A small image embedding model, trained from scratch: soap at rate 0.0021.
Rows from block 5 of a small image embedding model, named by matrix and row number. Rows with one number belong to one neuron. Each number is 128 + 32 x the weight over its row's rms, rounded and kept within 0 to 255. All counts start at 0. Numbers have three digits each.
Before each neuron's rows are labels from the 100 images, of 14848, where the neuron reaches its highest value: "responds to" is what is common among them; "patch colour" is the nearest of a few named colours to the mean colour under the peak. Only what is clearly more common there than usual is listed. The data: microscope photos of single blood and bone marrow cells.
# fc1: MLP up (model.blocks.5.mlp.fc1.weight, 576x192), inputs 0-191
# fc2: MLP down (model.blocks.5.mlp.fc2.weight, 192x576, transposed), outputs 0-191

responds to: smear: peripheral blood; cell type: myeloblast
patch colour: pink
fc1.479:076139136146126179102187112092073127158195132090107076078150123104059133134154100167159090108121148095190145143097136154180086096151139108110110157166202154185113064160095151138149160171111149179109077151103109095183097123106081141118085123099099125185072158149070105122148123103139112118120168166100114138090116154122066141138152142123051103112108128182162125107146133125145117136134133116150097170130149123128143114069163125099159150082119176124162125069114121150188164178162143095156175072104186093093112086114109132166120149117129109068154157203117111122117092138165098153
fc2.479:148129110151109087152148140124175156138182166135102095148072154103105125096159111111165136115165095169152145165129113172145220103115129133073145125091102132051174133111132129119143108164114117123133121147126099121149160160091111118096147117124120146126139126181153137079124131191095147179255154123131095094124111107215113135083070150128116103130086120162090130129143174062109120081138117148150094129131087133130100107142105115145124120149150173125116133145092132188166185141086106130182117115156086092134147161048197114110124226182150136159122101104135156119137110155116117189

responds to: cell type: artefact
patch colour: purple
fc1.554:168131137124102083072076148091166120110104101150125191138149140157080088144175089099159106178149098071105130150147147106087155187135097134120143094144142080148111144037172081112126106090130047137100077089084133137135127226161122128177085137137142112110108100202149109117055122159084131154110116137064145135142118151169106120154130148136118137111189109164091140116141126076122069108095072126068150141159134099138161112124193150137090167113158110189195123100115112086125113128081160162162107205131134118159135130128115137114141113061120120118094160123153114147087080154122134136
fc2.554:111104068125157114156088149090044109097092132160159198134098152117108116170089169187113188086112126105093079133176165107143139137159055086166133086121168084088122142138135138109126104186119115155116108110112113118204201085141193099128169144075159111142153103068140119068123104118127080151091071171099186147093134108103167140132132100131114134113134141134097095116115141129149127108126138128074127120176089130146129151085160195151112099136050114106110149122155151148133088151169115097170111114177112131070119078127114092148065135145168108102127177117087091104094115175158091083

responds to: cell type: erythroblast
patch colour: black
fc1.156:155154159171098142143154137114099118011147167152183098159159125175063123097158123102154120138144134183150092163114107145151099159136149154154127146162101191129202133066121129176155118111135110142127120131124147102169108142168151120160129131081074153127173152119118130083130126135151083177098078141173163164132108126164094094089134146194122169098149123091106151154141149063111088176144071125099117130114196200092182149192139134131181138083042148104143171089129165129147126130172120111132145141173152070124141119115083164100130110110166170191108094128147110087161121135106095097
fc2.156:132158105143111157133079132137084096106155089154098176128101137122161141152128153138116166126117133145109113169127095055134107052080083153071164102075125129115112096143134146076133126096068119072117186154107132154068103135183145141069094143125127143121083114099127155098172168161168143094141116090205137155079136168151123122130138095169135159128148057070081179111140169139146137119143124116116072088073112133132078152110109156079158130176149064150142105125074106157143132113082169163145142159062166174130106144077113089174152129212106146132113115081098134144147178184160085114

responds to: cell type: artefact
patch colour: purple
fc1.183:128172102125167093165118114168181110163170101145178172103083138121152144151120139143099182117079073169086130153129162158154122150155105159148112063130146129160156140094156100128133121141131116140128118134111143140109109176126077134180150102129113162107137125099133134098121129151074162122167209128143174125156105182120147124078119140179135083144122162084155096074163193125117109167207073136105111097135141086096172174095096157160154093095028086137118117119141141070137117126143149136171155156104124095171142151147122119069128229170099157172122099191109191158141124161153098191
fc2.183:166059112127142145094118112134192129091126133196096022125162145151098103121134115116111098182166117112130078124098121074112042157132161145139136161084105153114133139164166156137123146161134127075146157113111133155156145122124161122113089185141122161143151101112129047107103151119090134122102079118135119126142089093045142142122139132148093132149112131103105151151085177142058150156112146117108132143111152093098137128102152142091135140184153126136156108108127133204144073072147195121113100161122153124142117141104142170187120176096117080129107217209158159090107216071109140148

responds to: cell type: lymphocyte
patch colour: purple; blue
fc1.484:179162132195133151131118171113127098136142122153155080135162142135118114151111127113130167139168138138108112138231183078165128121080103099169144151062161180092141164135104135068172165175097082126114101124122171117116147149174182127114163067143119108112113162135054154072148172165145118165139182139104069131100098180165125109157127099090106152127091124090160123100140089052127103151112086172096175126160164129101166137128100107132131109076155138109120108114165108110124176137111190077060098147096140082161083150156165133122180144176130165093087168192089124105133105115082110132
fc2.484:104081191139173197154164186154137120119162126142103169138143143141137117152137111134146097176095184168115162120121152155190140146120094119084111099092084118184174121118252177093102144140157092090117200058129220176173101096088176164131142141149124139139136126124152114109143097116158167140109132136161131157107102072134146167127134096122098140098149103128123115100118051110132190146174160157163150154044123116139107138100132079183090132101066115153134111165131143113098138119160096154076129141101155109101171111094115109160110119161120110103105066087113144112137184118146102133

responds to: cell type: erythroblast
patch colour: blue
fc1.412:100131203152080149103121134136109138086139052120183050133176148125088199138094113160082080086109161145154094132108106116100116109131125066133126124168103119132107167138132166156128154150107084131145153074079119181071124075108103149126175121091122103099118149141112141127148121083132148120112144137175167088136093178143128134139197110148121095110045156131125156075120132139167102047166157108069118167095106094143183146135114151145130122101086153140158185090127123122090124167125182099100096048163096070139166102167149149093143096173117104133136119115126111201154124149097084073
fc2.412:085127108145122128117096140174097109126098166150125087154143106157155124097142098172128086175159120147165159086086150113152143136147165128131171110104097150108135157090156108108144144121151142116125212104123175069092167119136197125145158118205128148156120113036078106211166106183114092084197080145119153082060145026111168130151099122130132161162059170117109141123139143196171151133147128151148129111218099096087126166126144071141091084107088153078124092110125141174123132144138115148120147137109136131136177119097155124159089152137138130096105177141143127085088146111078142119

responds to: cell type: artefact
patch colour: white
fc1.23:072110126092171167111148098206076057127151236167125146127113103148120142122084095071158180157140137104206091155109113163150131101113164137141157125138132130065115132156120213152175145112108112178150152146141124118171127145110106093081141077111117068203148179103133145154121111134141149129146149109135123142155152174104133143176102126155190136091112095079130131138112138144153160163068114071129091149143145098163149106090123138103107132175111150134117130135117107114069131091120157157150088130148097192120123144064097111132095095117112148162102147117154079024118158090066122156
fc2.23:125115094152102140156116124136064110152105110114127184162175100100081098094148163136126110111139143153094127152156139049126075066081144145165122094138152100143159161065113122116125086096142128166097066141075112159105149155116134109127083077187155101114172120149126132210135129127171131143139103151108090159178167144083149128148091132167113132198116132172131098105103129070130126137144093144180111129179066181131184075111129127096078114098172100163159133103110100180187163163082095147156112139109080086120091173174112147120227163095129139110165156131116139179120084134107173162

responds to: cell type: lymphocyte
patch colour: black; blue
fc1.297:065196161122100107119096113103105084114116113123166135126150196151123137124114081159156136152105168134136146055107123105151109144070161098160142127100083121063114134118167121190118180128083152003076090156069108140103095121140137135141130087055110126127126128122118139128162154105168148114104138172163146147107086136153157138117125064137140176154136131102097100086090089122168124116201186138117095175073082113134114105116146144150138104134109141151158197089150121178143119149123090112153136074168122169104125182154150153132115162094150137142065142204130181139061169130140098113
fc2.297:107145082142142121153120147100072133136086161109129096179128150108135124171167151134141196082158139121119101131114129158164095101112111143080156102138116120129137122129141063133121180132113114136141048175184205110156122144124135145110115071190158067142119106065156123160063121175166088081139098177074103105108133103123110132169176170144126110146169113077120096133142092116097152151112124084146176071237215110131197117099115128160098137103092149091147087119151101189128130109144161109119141125128164168129139089030108115090118141172121137165104134086140161139145162144167115134

responds to: cell type: artefact
patch colour: purple
fc1.17:198131139117173124065100088107103154111183121161133138166163138102053169129160146114142135114139142085145149163170097129116108109147146066157130139094148116104166075077126166158156172131111105118145182081099125147061134127155089138155118105179150117146079151192164127199168140112168144141086121127156112151108067122105132149086127108146124080161121131149213083088179119109120180108137124127099148180146176094185117114171174109118132099112139167172142138061118131147106110142103087143081141172199098115062093071150181101139089100143081118149145159159151126104138152139187172150
fc2.17:079167117142085102088146172087062118146135178085230220150097104088199144130150100139121122077135108106169111095145128139149145094127106086098187145126115101178149145134132157117122143126161152170132132177126150080145119142121071124108137121186140108110164124172130144184144134103150109141101121161120116160134132120102109128124144164102151157126152144108197142091140151147094121087133110109139182088081183103088193125160122151136175119062087085155173084134126112115098107058100090118099101142182124127114078176086163107146147102102140120143141252170158112146114149100105125134

responds to: cell type: artefact
patch colour: white
fc1.0:135109170125181084154138120123152117167103183137128144150122125127070157107154073107115099106097146096212143115118129162169071102164182124124152141149138176118145174121055139131101167083148164176168153129129091109159115122144110076161070069113163076146118162094044140105107098134120143104111133090033063132115079103087131119172114133163126134166158128147116073150111139092123126121094136161186137167226124158141073130115158137146103121142146208124143098115143137138147121083096096096117135102191146097113096160122157121099142095126137139186113126101161162110047079113157144142
fc2.0:134129136129128151111129112142061138101102117161136130147098120178156125070091092161083132158155159135093197159109116125136153097172133121123137147130125133111152130101102227135116146100156157162118099134121160129090142142130153093110134124099096108130144128188136109169141149032112145169177129203124181140160149163144053123140125116130091148121178186097157107117118116104088136140158110159130180130213082079074190148124120130140023160114109107144105162181159118096103168143135159157125157116194103079179105209102133158105103185129132128111134189131138164143136167171120092080

responds to: smear: peripheral blood; cell type: segmented neutrophil
patch colour: white
fc1.34:144207169116097080181198129100123122128151138088152102146124091175187093146174114070138073094192130100153094109104199121110124120110103136149096098150182105146154145100104055072101141131145091107170149121109104125108108083137094177120151097139150075133159119166141089140133111050083103128120102068108144142096150055099098098138170127107125143103149089100119136157130137100125114148030152136176165065105107135157121111062128091114115126074132117163161138103107129156119199134107123058107117160143161134129159159138115119153101095056134136137102154067120097152134115151120069098
fc2.34:103109090077157118084135108156092155106171056111154173135116200134161133178120137107140154078198146177124127180070136099134095166121149109136128130103172159067143091099155199122144108137152070135163127164134081108171218161149096131111116157093076055133183113131109142069141101172158068204119165098138148129099126106193131133146123131169078108162140111144130152104116205169106113125088121147112125136108069158135137103131131079092171159162115156088104151113109148129130117124171135124145088131107054097147165115087107123126129122133121121113131126089149133163146208182085133133

responds to: cell type: artefact
patch colour: purple
fc1.434:172147110169176069093151128111086103187121062119159145145145103154149191147094085143079117106190148147081125153104101118124113137145155155122150143132139129149113125153169153131097116147127071075103200124107106152083134169113110091144146084165122082061094092179216118107136117127150066106158128147174123093113114151109133153040157160126147113159131126116203095107149142165134087126191136086119096154140196132118150125101051141129150174139110170107141128146117115077121174180087102130148101112155139051139122142165123097109166086102141155163156143119178078087124135163114090182
fc2.434:110181068079138123150128133169179134187144170103095146158084135161095108165143096131089152091153121163146085109151085178104155181103122095164069132111139138150146112080152021154102130149184147078143118098112174149102174158116123136117096130145143131110111125137132075099099117097162125117084147116137151153136123135131121166109153092111106137110102147156143099147118052098085127132151138126127199115057083094104066112126181093156203102173080140139125116119144140183110159104110100117146065166110191117086109121166136126126116180100125137094099245115106176093129173119133126158

responds to: smear: peripheral blood
patch colour: pink
fc1.95:126138137117131106125078110098151150142111140128114143049127048131107180126106107093163111157063132071194117114125114123183054148182187176149088107098112143100143138163161177147125086082146169145157115141106110139106114180146096128184081099087147099122128083206097083170062071164120107112130087096120144150138122138129138135097124064131134116131161161111102122144091095144111117189122110126159173088108160167134202159164144130136078137110128157131144111091120148140145145138087179052162143137109120152087067145128123120145093160126129109061085163134149115163163071176082075133
fc2.95:120168046126126139091132134134134156131120121138137150104149137138106126095092130128051141099144171121118140166185172103084194118129113111144149118107096101148104106157094054095085089115175135128080031155103119156219114131108155121141110126140082158124178140130123129124130140100148155151243125134163070153138115097103120140122132151121084133151114124116113167138185142144173151128106104108110134102103164097166113130148206139095188145215110097134170175113078155137080166098118122091126114123095140117131168153123079139156126228145159157130110189106107151171131175177089132116

responds to: smear: peripheral blood; cell type: myeloblast
patch colour: purple
fc1.152:134115127102125087079103147181137103097120167196137088121122134083164181137138138145183040151102139175107146089201091188169109154085142166166154097181131105103112116133171155123138120150092063099136093130063172131138117098124103121138081096163118106110087151150134074080133132088100162166166111131085169145074130111157130112103120117145156176172078174052170084147122143163172102103134171109091076181111105126134188125149144095161161141084157084119134122158098151091110136111150180159098133072089116084145123168139152137106170130080113130084095080093187112085118128132106125130
fc2.152:148161179138111128142155139127093142104141115113157148142118138127080144117164099156108180076211131115104103140121157138099000131150127141134121164138149143209171119110188155135118148096235124133139206145113162118133126155119138092129147100184115155119096117083124122163119096213140132194057120185130108170108127131099129184148148156143127147160118177131102109165167123086106121184114155147114087108154193132124084103142073134118164151077041132138123139110152158160137105133153149136115147120157136143138097129078129147152130057155147120100073210120114142123120164139113126127

responds to: cell type: erythroblast
patch colour: blue
fc1.416:136157142131138086150136151177169102075119146144144095198142152112154132138174056165055087130114122168139152079123142084083157141197131134149148140145115107069122177159094152129199115181154121144113184148073152106112142116115126116131144176169178148154092128088138146102057133153149146156122092110143191097092106096063045115088164152137101152153147134102182119104134119153116119143140091056151112163134141149191088157149182128111130128136131080085109110076145134124177071141111142116151134124128095109125221121182157091149135135159155114181134186148139146111098066150116096108
fc2.416:171128130119126130148085113125171164136106153142089112095062163115158137084121159120173176128139155130133125145094111185086159145135133096075105119172089173103151120179096178104056144095114144088150217157111128136068091143128130098138096129062134197107116085132137071117115105104124147093142159201124143141169100192152135141126112145125098142087116189117134104150153165119135132151087174123165109112105083098116114145102085132169129176151130152136151122130131098184163194229140151080146128105101128096156091146020171165092158118101131122088133060117145103091129134157168122143

responds to: cell type: erythroblast
patch colour: black; blue
fc1.148:169132123157120115086072126120128128088123123219154113108132091104196129134142088122162140109106149119164153130146106182180137141108146139170094107125169150124138153141185176137142145195142083192121144141077046120087086130076097119132150140086121155105116125132146164127113142161142209097163109112133119160084077114126085130155148182160069138218143163175070123121110140166091127139156126111120112115165210151166156065146099126165188084133151135144140191154119148136061135100168141096089115111079126157126123138136178134104178138150130061174149099109091141122104090168140153120
fc2.148:131157159094085106194197148117062135137162085116154070113137147154098119126131142138119114064182147100150132124065096087121172115132070099081108121151067135117117131146144142126114078132161151163097139069153135106153089073152116148130149126112118122140113120176153113134157179122105074139117161147176114137168164177059149122120160156152098073166124146086118179119157114091133158157163138059152067111158054172092111169109120155090067167182152169154163158117161131188146117181147027135125092114119075123070105149131181153136094134138109119143125161105143098118153152118140118161

responds to: cell type: erythroblast
patch colour: black; blue
fc1.296:115122117184139126132095131097109094139150087119141053079146161152159100128103101183155111178134164118142146124125156122132054145143089198154093114116066105116090132092088118087159079139126152109110144143081136105112121103152112114142178145100170122109122135079175098102137145116163152129146150088127167168176103160094129156076154161129114137121110167157159111166140141131153140148138153174136157143106186146149186094150067086155111113097121160052123170116078118079080141158136201138117071116073165152108167110173230126126067120138160113142097152123048080165126143180155117063
fc2.296:142109122149126115162158116133063207122129154157126116124145111106109124145208091133157110082150122091131223122149089190130096164134145095100153108137162098176162109151153143168113150165153153129134100162111107116090088114176137087192118075199117139088088176117092138095104115185136134165127136115152121172126128168189132100133126127148168104125102079117073132176134123099121079187090134136127126184105119193069099129118122119173147106193087174143190081099118133143166150180142088142148105127057174148093122097104121149107145168171127143124161135141166150180149137035153133138

responds to: cell type: artefact
patch colour: grey
fc1.529:158158135127120088174064133156124141125158127150092134124147166159087144081179118120134129072117124125149121146107091153128065131129118154097129195107194132127140103147151122202070108166139112207116182195120114080107123063147168096144126116160121123114144149061086174129227121136153102139053081108129062149144086147170096111090119049127093122127137145174178084070103141125105113095117145151145150123115062168146142152110163152102160144097123070114117106143137151164122117145133139130112150082172133103123161170109139133070162161131098120129158214143150107106126113118190173128
fc2.529:135076099103101098147122121084068126167117119082127092133102126082071150142146140129157129101157158110127151155052126145169144083122076117120097073140162121152109124090154233078180111106162117128141087121146217129106137114150138109124192070053144094121199083118173110037111118123132137088164150119143092134114121128094103068125128173155148141102146160134134081088129124116130160109122123171127126181167125193113129136129065128103100124148109117125071117096093152087120043058107113141152100138122087144129129096183142115179136064101097114086156108146151085111114143139133109128

responds to: cell type: artefact
patch colour: purple
fc1.216:125145154113154198075063151116153130127116148119080127074167139039116175076177080136115165132140139118157102150136146180157143153131154180117127097148134123184173124096130107125117103111107103163139082145166097110120167109140089151077153146122158111120144108122206146111076157167122130156094073155065214111162143173194177099109123145119089106109127148155120173133114114100153159084176116107173138110125141135185137119099087140096200175141059155133140128094114162113137136088197178171092175177099144087114126091084096125110114126093127169101096119084164160123139101075122106143
fc2.216:153109091153110124178119143115124130120125141153145089104087143123054121189133144162132152071133154130106118158144122107074125127099189136183156128115139091048132096150128076104129171116130119118117062147116080127070135116107138119161158155100156129181142160156082160153125095068168146138171150151221123146088126132149176144120053098162134112114098111175125157189145180091147159129166172134136195144091150146150159130164106196105141147107137200156067184111098137073140162094144116151108129139106072056108153111156179118148136168114153084194140072124073127153131111120146142136

responds to: smear: peripheral blood; cell type: myeloblast
patch colour: pink
fc1.563:126099131076132145030129157109098112072116153139054093103140091111105140140154155110117156158138103136130161107120096164087121098149131171085124114143116157119116142079200119129110148133121105128180086177140111047130103118101162165122084153138137198119112183067176104153175119072084110121156168110202139123091137172133146116183141060103120089137195119135162082141108158108129145133156193116128146106200130145106137149149140099124132121172068074125115122146151153176172141110115194141175124093100112067107087104130103144090160163125106137088075179092152120118182103155127144173
fc2.563:145096145127129128113059147142129147131123183137157078163103151130112105103122092152111138149094133165116103140105106066157113201139092116176108137097170127190171144161019131131141103095122125131097074135117109123131096130119143104132211138057167133114168090148141162184099147048126120098128134107063072151165156137170147159120106142146122122148147220113137169090134102080049089162178119133114084110113126152117136110154187179079159149171160090094086138122151135133119091142123177138124101138115211148119104110069111117126141182172115108088174126095116103151151127180111132131