A small image embedding model, trained from scratch.
Model: 3.25M parameters, 64-pixel images, activation quick_gelu, layers 8, width 192.
Training: soap at rate 0.0021, held-out accuracy 100%.
Data: 194171 training examples, 37.6 epochs.
Rows from block 3 of a small image embedding model, named by matrix and row number. Rows with one number belong to one neuron. Each number is 200 + 40 x the weight over its row's rms, rounded and kept within 0 to 999. All counts start at 0. After the name is the row's rms in percent of the matrix's.
After each neuron's rows are labels from the 100 images, of 14848, where the neuron reaches its highest value: "top examples" is what is common among them. Only what is clearly more common there than usual is listed. The data: microscope photos of single blood and bone marrow cells.
# fc1: MLP up (model.blocks.3.mlp.fc1.weight, 576x192), inputs 0-47
# fc2: MLP down (model.blocks.3.mlp.fc2.weight, 192x576, transposed), outputs 0-47

fc1.431,078,176,262,224,135,233,247,227,243,193,195,202,254,173,271,189,210,245,214,232,204,297,185,243,164,240,176,222,145,186,158,237,179,225,138,199,153,260,184,206,188,185,221,146,188,193,162,224,292
fc2.431,082,252,261,243,194,208,250,222,173,269,207,142,228,261,215,158,156,280,282,156,212,224,151,189,188,151,247,262,247,190,175,177,157,236,198,179,229,163,204,229,193,208,221,179,183,212,297,208,149
top examples: smear: peripheral blood

fc1.461,127,182,168,192,233,218,200,245,181,199,226,173,155,131,194,261,245,293,293,113,240,106,239,135,194,228,216,200,192,207,202,219,170,255,178,205,235,180,116,215,228,212,174,165,262,272,207,221,165
fc2.461,123,217,151,139,131,164,124,181,214,153,248,188,217,179,172,205,220,244,249,201,207,209,222,179,228,194,165,206,246,159,294,189,175,223,169,175,174,214,259,203,259,210,205,205,159,211,148,154,177
top examples: cell type: artefact

fc1.261,086,231,208,176,268,170,195,275,184,293,165,149,228,189,263,169,129,274,263,267,175,249,84,170,207,218,154,164,254,202,179,157,204,211,217,132,211,192,178,136,197,249,170,208,235,218,212,188,222
fc2.261,091,167,267,160,206,162,215,254,255,192,252,218,234,241,252,153,179,226,158,160,239,183,88,185,201,204,222,248,155,181,140,184,170,244,148,206,174,194,210,272,191,228,181,256,183,212,163,228,147
top examples: cell type: artefact

fc1.241,124,177,164,208,157,179,248,232,266,223,247,220,294,104,245,240,187,206,250,247,146,134,246,160,168,159,250,178,164,295,248,202,201,212,209,217,210,267,172,216,226,234,139,167,267,175,203,182,184
fc2.241,125,150,171,173,229,146,216,218,282,232,190,185,244,181,220,232,229,262,265,254,175,186,147,177,209,235,204,263,210,230,274,173,177,228,163,155,162,165,240,232,313,204,216,199,217,245,207,211,154
top examples: smear: peripheral blood

fc1.512,096,152,234,282,212,186,256,191,186,123,134,256,167,191,141,190,246,184,202,295,171,151,242,212,250,114,190,215,182,195,281,213,232,165,166,172,202,205,189,182,237,194,167,224,227,168,189,208,265
fc2.512,090,195,200,200,246,190,192,146,201,230,200,209,154,194,233,193,201,196,159,180,195,243,243,215,206,196,221,292,211,168,209,155,234,166,161,245,235,255,197,156,223,214,212,281,264,195,203,234,278
top examples: cell type: artefact

fc1.435,059,368,217,125,208,253,198,206,222,198,268,119,190,201,151,190,218,243,124,248,243,169,147,209,165,146,200,156,180,200,185,289,134,169,177,243,198,197,178,206,202,187,181,181,266,223,134,227,158
fc2.435,064,215,181,210,184,172,203,169,186,187,224,102,194,182,225,225,234,153,218,189,224,201,206,273,225,184,175,170,230,199,145,164,216,184,230,198,185,239,209,214,192,150,247,143,182,208,198,203,260
top examples: smear: peripheral blood

fc1.199,088,200,169,144,194,201,121,201,222,193,216,196,235,218,165,187,270,156,137,216,215,229,195,224,234,168,223,150,215,171,224,202,138,211,127,231,113,239,127,168,170,266,223,277,258,194,211,150,180
fc2.199,086,166,215,218,227,220,200,181,185,190,180,186,160,224,226,219,178,192,190,199,228,191,133,214,175,247,185,182,193,153,184,149,176,194,175,290,242,177,167,269,204,209,257,146,190,172,186,168,224
top examples: smear: peripheral blood; cell type: segmented neutrophil

fc1.93,111,205,179,89,204,156,183,184,180,213,217,292,236,190,147,222,183,261,136,170,183,211,230,211,188,215,251,172,223,152,153,222,215,199,177,174,226,185,162,222,200,133,214,194,214,191,189,228,207
fc2.93,094,124,140,187,227,198,259,211,221,260,165,192,181,264,217,175,212,175,237,137,212,176,213,150,181,199,214,223,154,183,237,236,200,213,177,212,142,151,204,155,198,221,229,265,188,161,203,188,214
top examples: smear: peripheral blood

fc1.352,084,232,246,175,185,250,231,214,225,202,243,177,196,158,128,174,194,159,151,236,182,199,149,142,182,217,121,185,234,209,213,177,267,153,158,235,191,168,219,210,262,177,154,294,147,185,198,240,175
fc2.352,084,232,206,223,182,146,197,252,161,223,270,229,229,245,198,205,140,211,199,161,176,96,167,217,205,184,139,232,216,108,204,147,229,227,179,276,169,219,186,298,162,218,244,200,207,235,218,201,252
top examples: smear: peripheral blood

fc1.169,105,171,199,207,260,157,112,233,265,151,202,225,181,171,193,201,255,182,203,157,163,168,251,214,233,170,249,170,253,195,194,156,186,175,254,202,213,179,198,271,214,181,197,206,172,202,101,149,252
fc2.169,101,278,202,215,217,223,210,169,195,215,212,179,195,225,261,168,227,204,278,200,251,170,117,226,205,205,140,182,254,171,265,226,176,214,174,226,177,186,196,118,178,250,247,233,194,213,206,226,236
top examples: smear: peripheral blood; cell type: segmented neutrophil

fc1.369,082,128,236,178,205,222,192,180,153,231,242,154,197,183,192,231,179,190,198,176,179,195,112,144,155,259,227,168,254,164,170,163,195,217,177,117,185,260,219,183,208,146,228,133,184,238,270,161,240
fc2.369,087,179,248,144,181,185,242,136,155,241,205,213,174,193,179,194,229,218,206,199,157,191,230,173,184,230,166,231,157,173,156,175,270,230,156,174,144,206,201,263,131,190,172,250,229,233,244,164,186
top examples: smear: peripheral blood

fc1.96,096,150,202,179,222,218,270,191,327,309,147,158,241,204,207,232,237,277,136,158,292,210,236,178,172,253,151,165,256,263,213,215,206,172,174,191,209,223,304,165,220,223,266,243,190,221,282,189,215
fc2.96,094,216,303,221,189,224,230,223,199,201,221,219,218,247,177,217,226,236,181,190,156,287,237,102,196,268,198,280,165,165,91,238,249,185,260,179,209,200,215,238,205,173,243,232,177,240,228,153,181
top examples: smear: peripheral blood; cell type: segmented neutrophil

fc1.284,119,190,224,224,214,125,242,236,289,219,207,220,222,188,188,215,221,227,154,210,226,111,237,158,145,242,191,233,161,176,277,161,156,239,182,208,196,216,171,193,249,207,260,117,209,224,163,230,264
fc2.284,105,241,110,152,246,199,186,201,232,188,199,216,283,260,155,289,220,220,326,217,206,256,190,157,195,212,201,158,243,115,215,155,253,196,284,200,212,159,151,227,240,213,277,227,240,171,227,120,194
top examples: cell type: artefact

fc1.251,123,198,192,226,186,156,231,156,159,279,231,193,301,132,211,206,176,112,205,203,238,140,163,273,181,174,208,193,218,187,165,204,243,185,201,226,239,170,143,249,172,230,193,198,237,206,166,199,147
fc2.251,113,196,233,268,187,212,250,151,207,185,244,171,238,172,163,212,229,279,235,191,181,206,237,259,189,198,183,169,182,103,236,125,199,209,169,202,144,236,215,211,267,205,165,153,183,179,123,199,176
top examples: cell type: artefact

fc1.502,087,233,189,358,214,195,214,209,243,147,236,245,214,164,125,248,187,285,206,205,158,214,183,236,163,216,156,199,204,211,228,193,185,218,221,202,287,267,235,167,213,185,247,263,101,173,238,166,221
fc2.502,088,285,218,224,208,192,184,203,179,165,174,160,240,218,227,187,186,257,182,190,208,261,153,178,183,239,234,157,220,239,173,169,271,221,188,216,203,232,230,271,245,208,205,255,201,149,172,261,154
top examples: cell type: artefact

fc1.396,098,198,136,220,256,170,152,183,183,211,252,274,195,246,214,230,165,269,215,163,211,162,215,196,215,200,137,206,231,265,157,222,228,181,211,213,240,211,195,196,286,225,217,224,208,206,200,205,170
fc2.396,096,183,136,139,213,187,173,192,157,154,197,268,174,160,223,245,184,223,76,197,207,187,174,126,181,207,216,222,183,257,204,168,221,132,206,218,210,267,139,202,181,239,300,232,203,160,259,222,254
top examples: cell type: artefact

fc1.486,130,216,223,160,141,267,164,173,234,158,154,140,205,235,208,260,132,177,142,210,186,151,148,217,189,158,143,134,197,288,174,181,216,203,152,112,223,183,210,246,238,214,113,196,198,234,189,180,132
fc2.486,106,277,156,162,155,194,188,249,232,200,160,141,182,231,199,210,233,210,288,197,209,141,184,143,178,182,207,177,198,251,223,181,191,222,166,176,186,171,187,250,222,214,206,243,183,177,268,241,191
top examples: smear: peripheral blood

fc1.265,086,179,231,204,165,228,174,205,256,114,268,161,189,205,204,168,169,181,196,194,214,201,124,98,234,182,222,148,260,316,143,217,276,153,214,224,216,236,177,73,203,208,155,262,184,236,228,155,261
fc2.265,084,205,178,237,255,185,203,212,136,174,163,151,158,159,106,199,193,264,205,221,183,159,265,224,244,151,177,205,242,261,199,264,267,191,195,284,161,233,205,197,188,245,281,104,236,155,208,164,192
top examples: smear: peripheral blood

fc1.528,146,226,122,203,257,211,230,138,281,186,130,129,139,182,132,103,149,286,228,94,153,256,203,114,157,274,236,166,245,109,200,177,212,171,226,212,219,238,196,176,238,163,192,172,201,170,120,142,208
fc2.528,142,187,85,231,171,202,212,164,206,229,157,225,124,214,215,240,178,250,206,197,173,205,210,141,172,202,153,164,240,200,160,146,153,181,188,192,162,179,202,227,185,205,217,184,186,164,236,167,215
top examples: smear: peripheral blood

fc1.11,083,209,243,223,240,216,192,234,152,264,195,168,203,148,260,192,197,243,250,167,170,180,194,266,237,225,250,187,236,189,156,219,168,227,263,249,216,204,187,141,161,230,132,208,238,237,225,224,181
fc2.11,085,125,187,175,193,161,217,146,169,224,240,248,209,199,226,321,226,150,222,285,223,147,212,224,229,224,137,224,236,187,207,168,116,134,203,221,159,235,237,160,248,256,188,166,165,224,217,168,180
top examples: cell type: artefact

fc1.240,068,217,170,260,232,197,119,223,179,209,193,246,191,211,220,162,248,214,161,159,142,196,192,171,157,176,204,241,164,178,124,154,200,242,234,261,183,280,221,162,201,174,180,213,142,235,242,216,116
fc2.240,080,196,255,62,148,193,211,200,245,176,231,198,241,168,151,185,208,183,167,266,224,280,224,217,197,242,200,194,209,150,217,179,226,151,197,194,239,261,176,251,229,188,152,207,167,173,199,211,179
top examples: cell type: artefact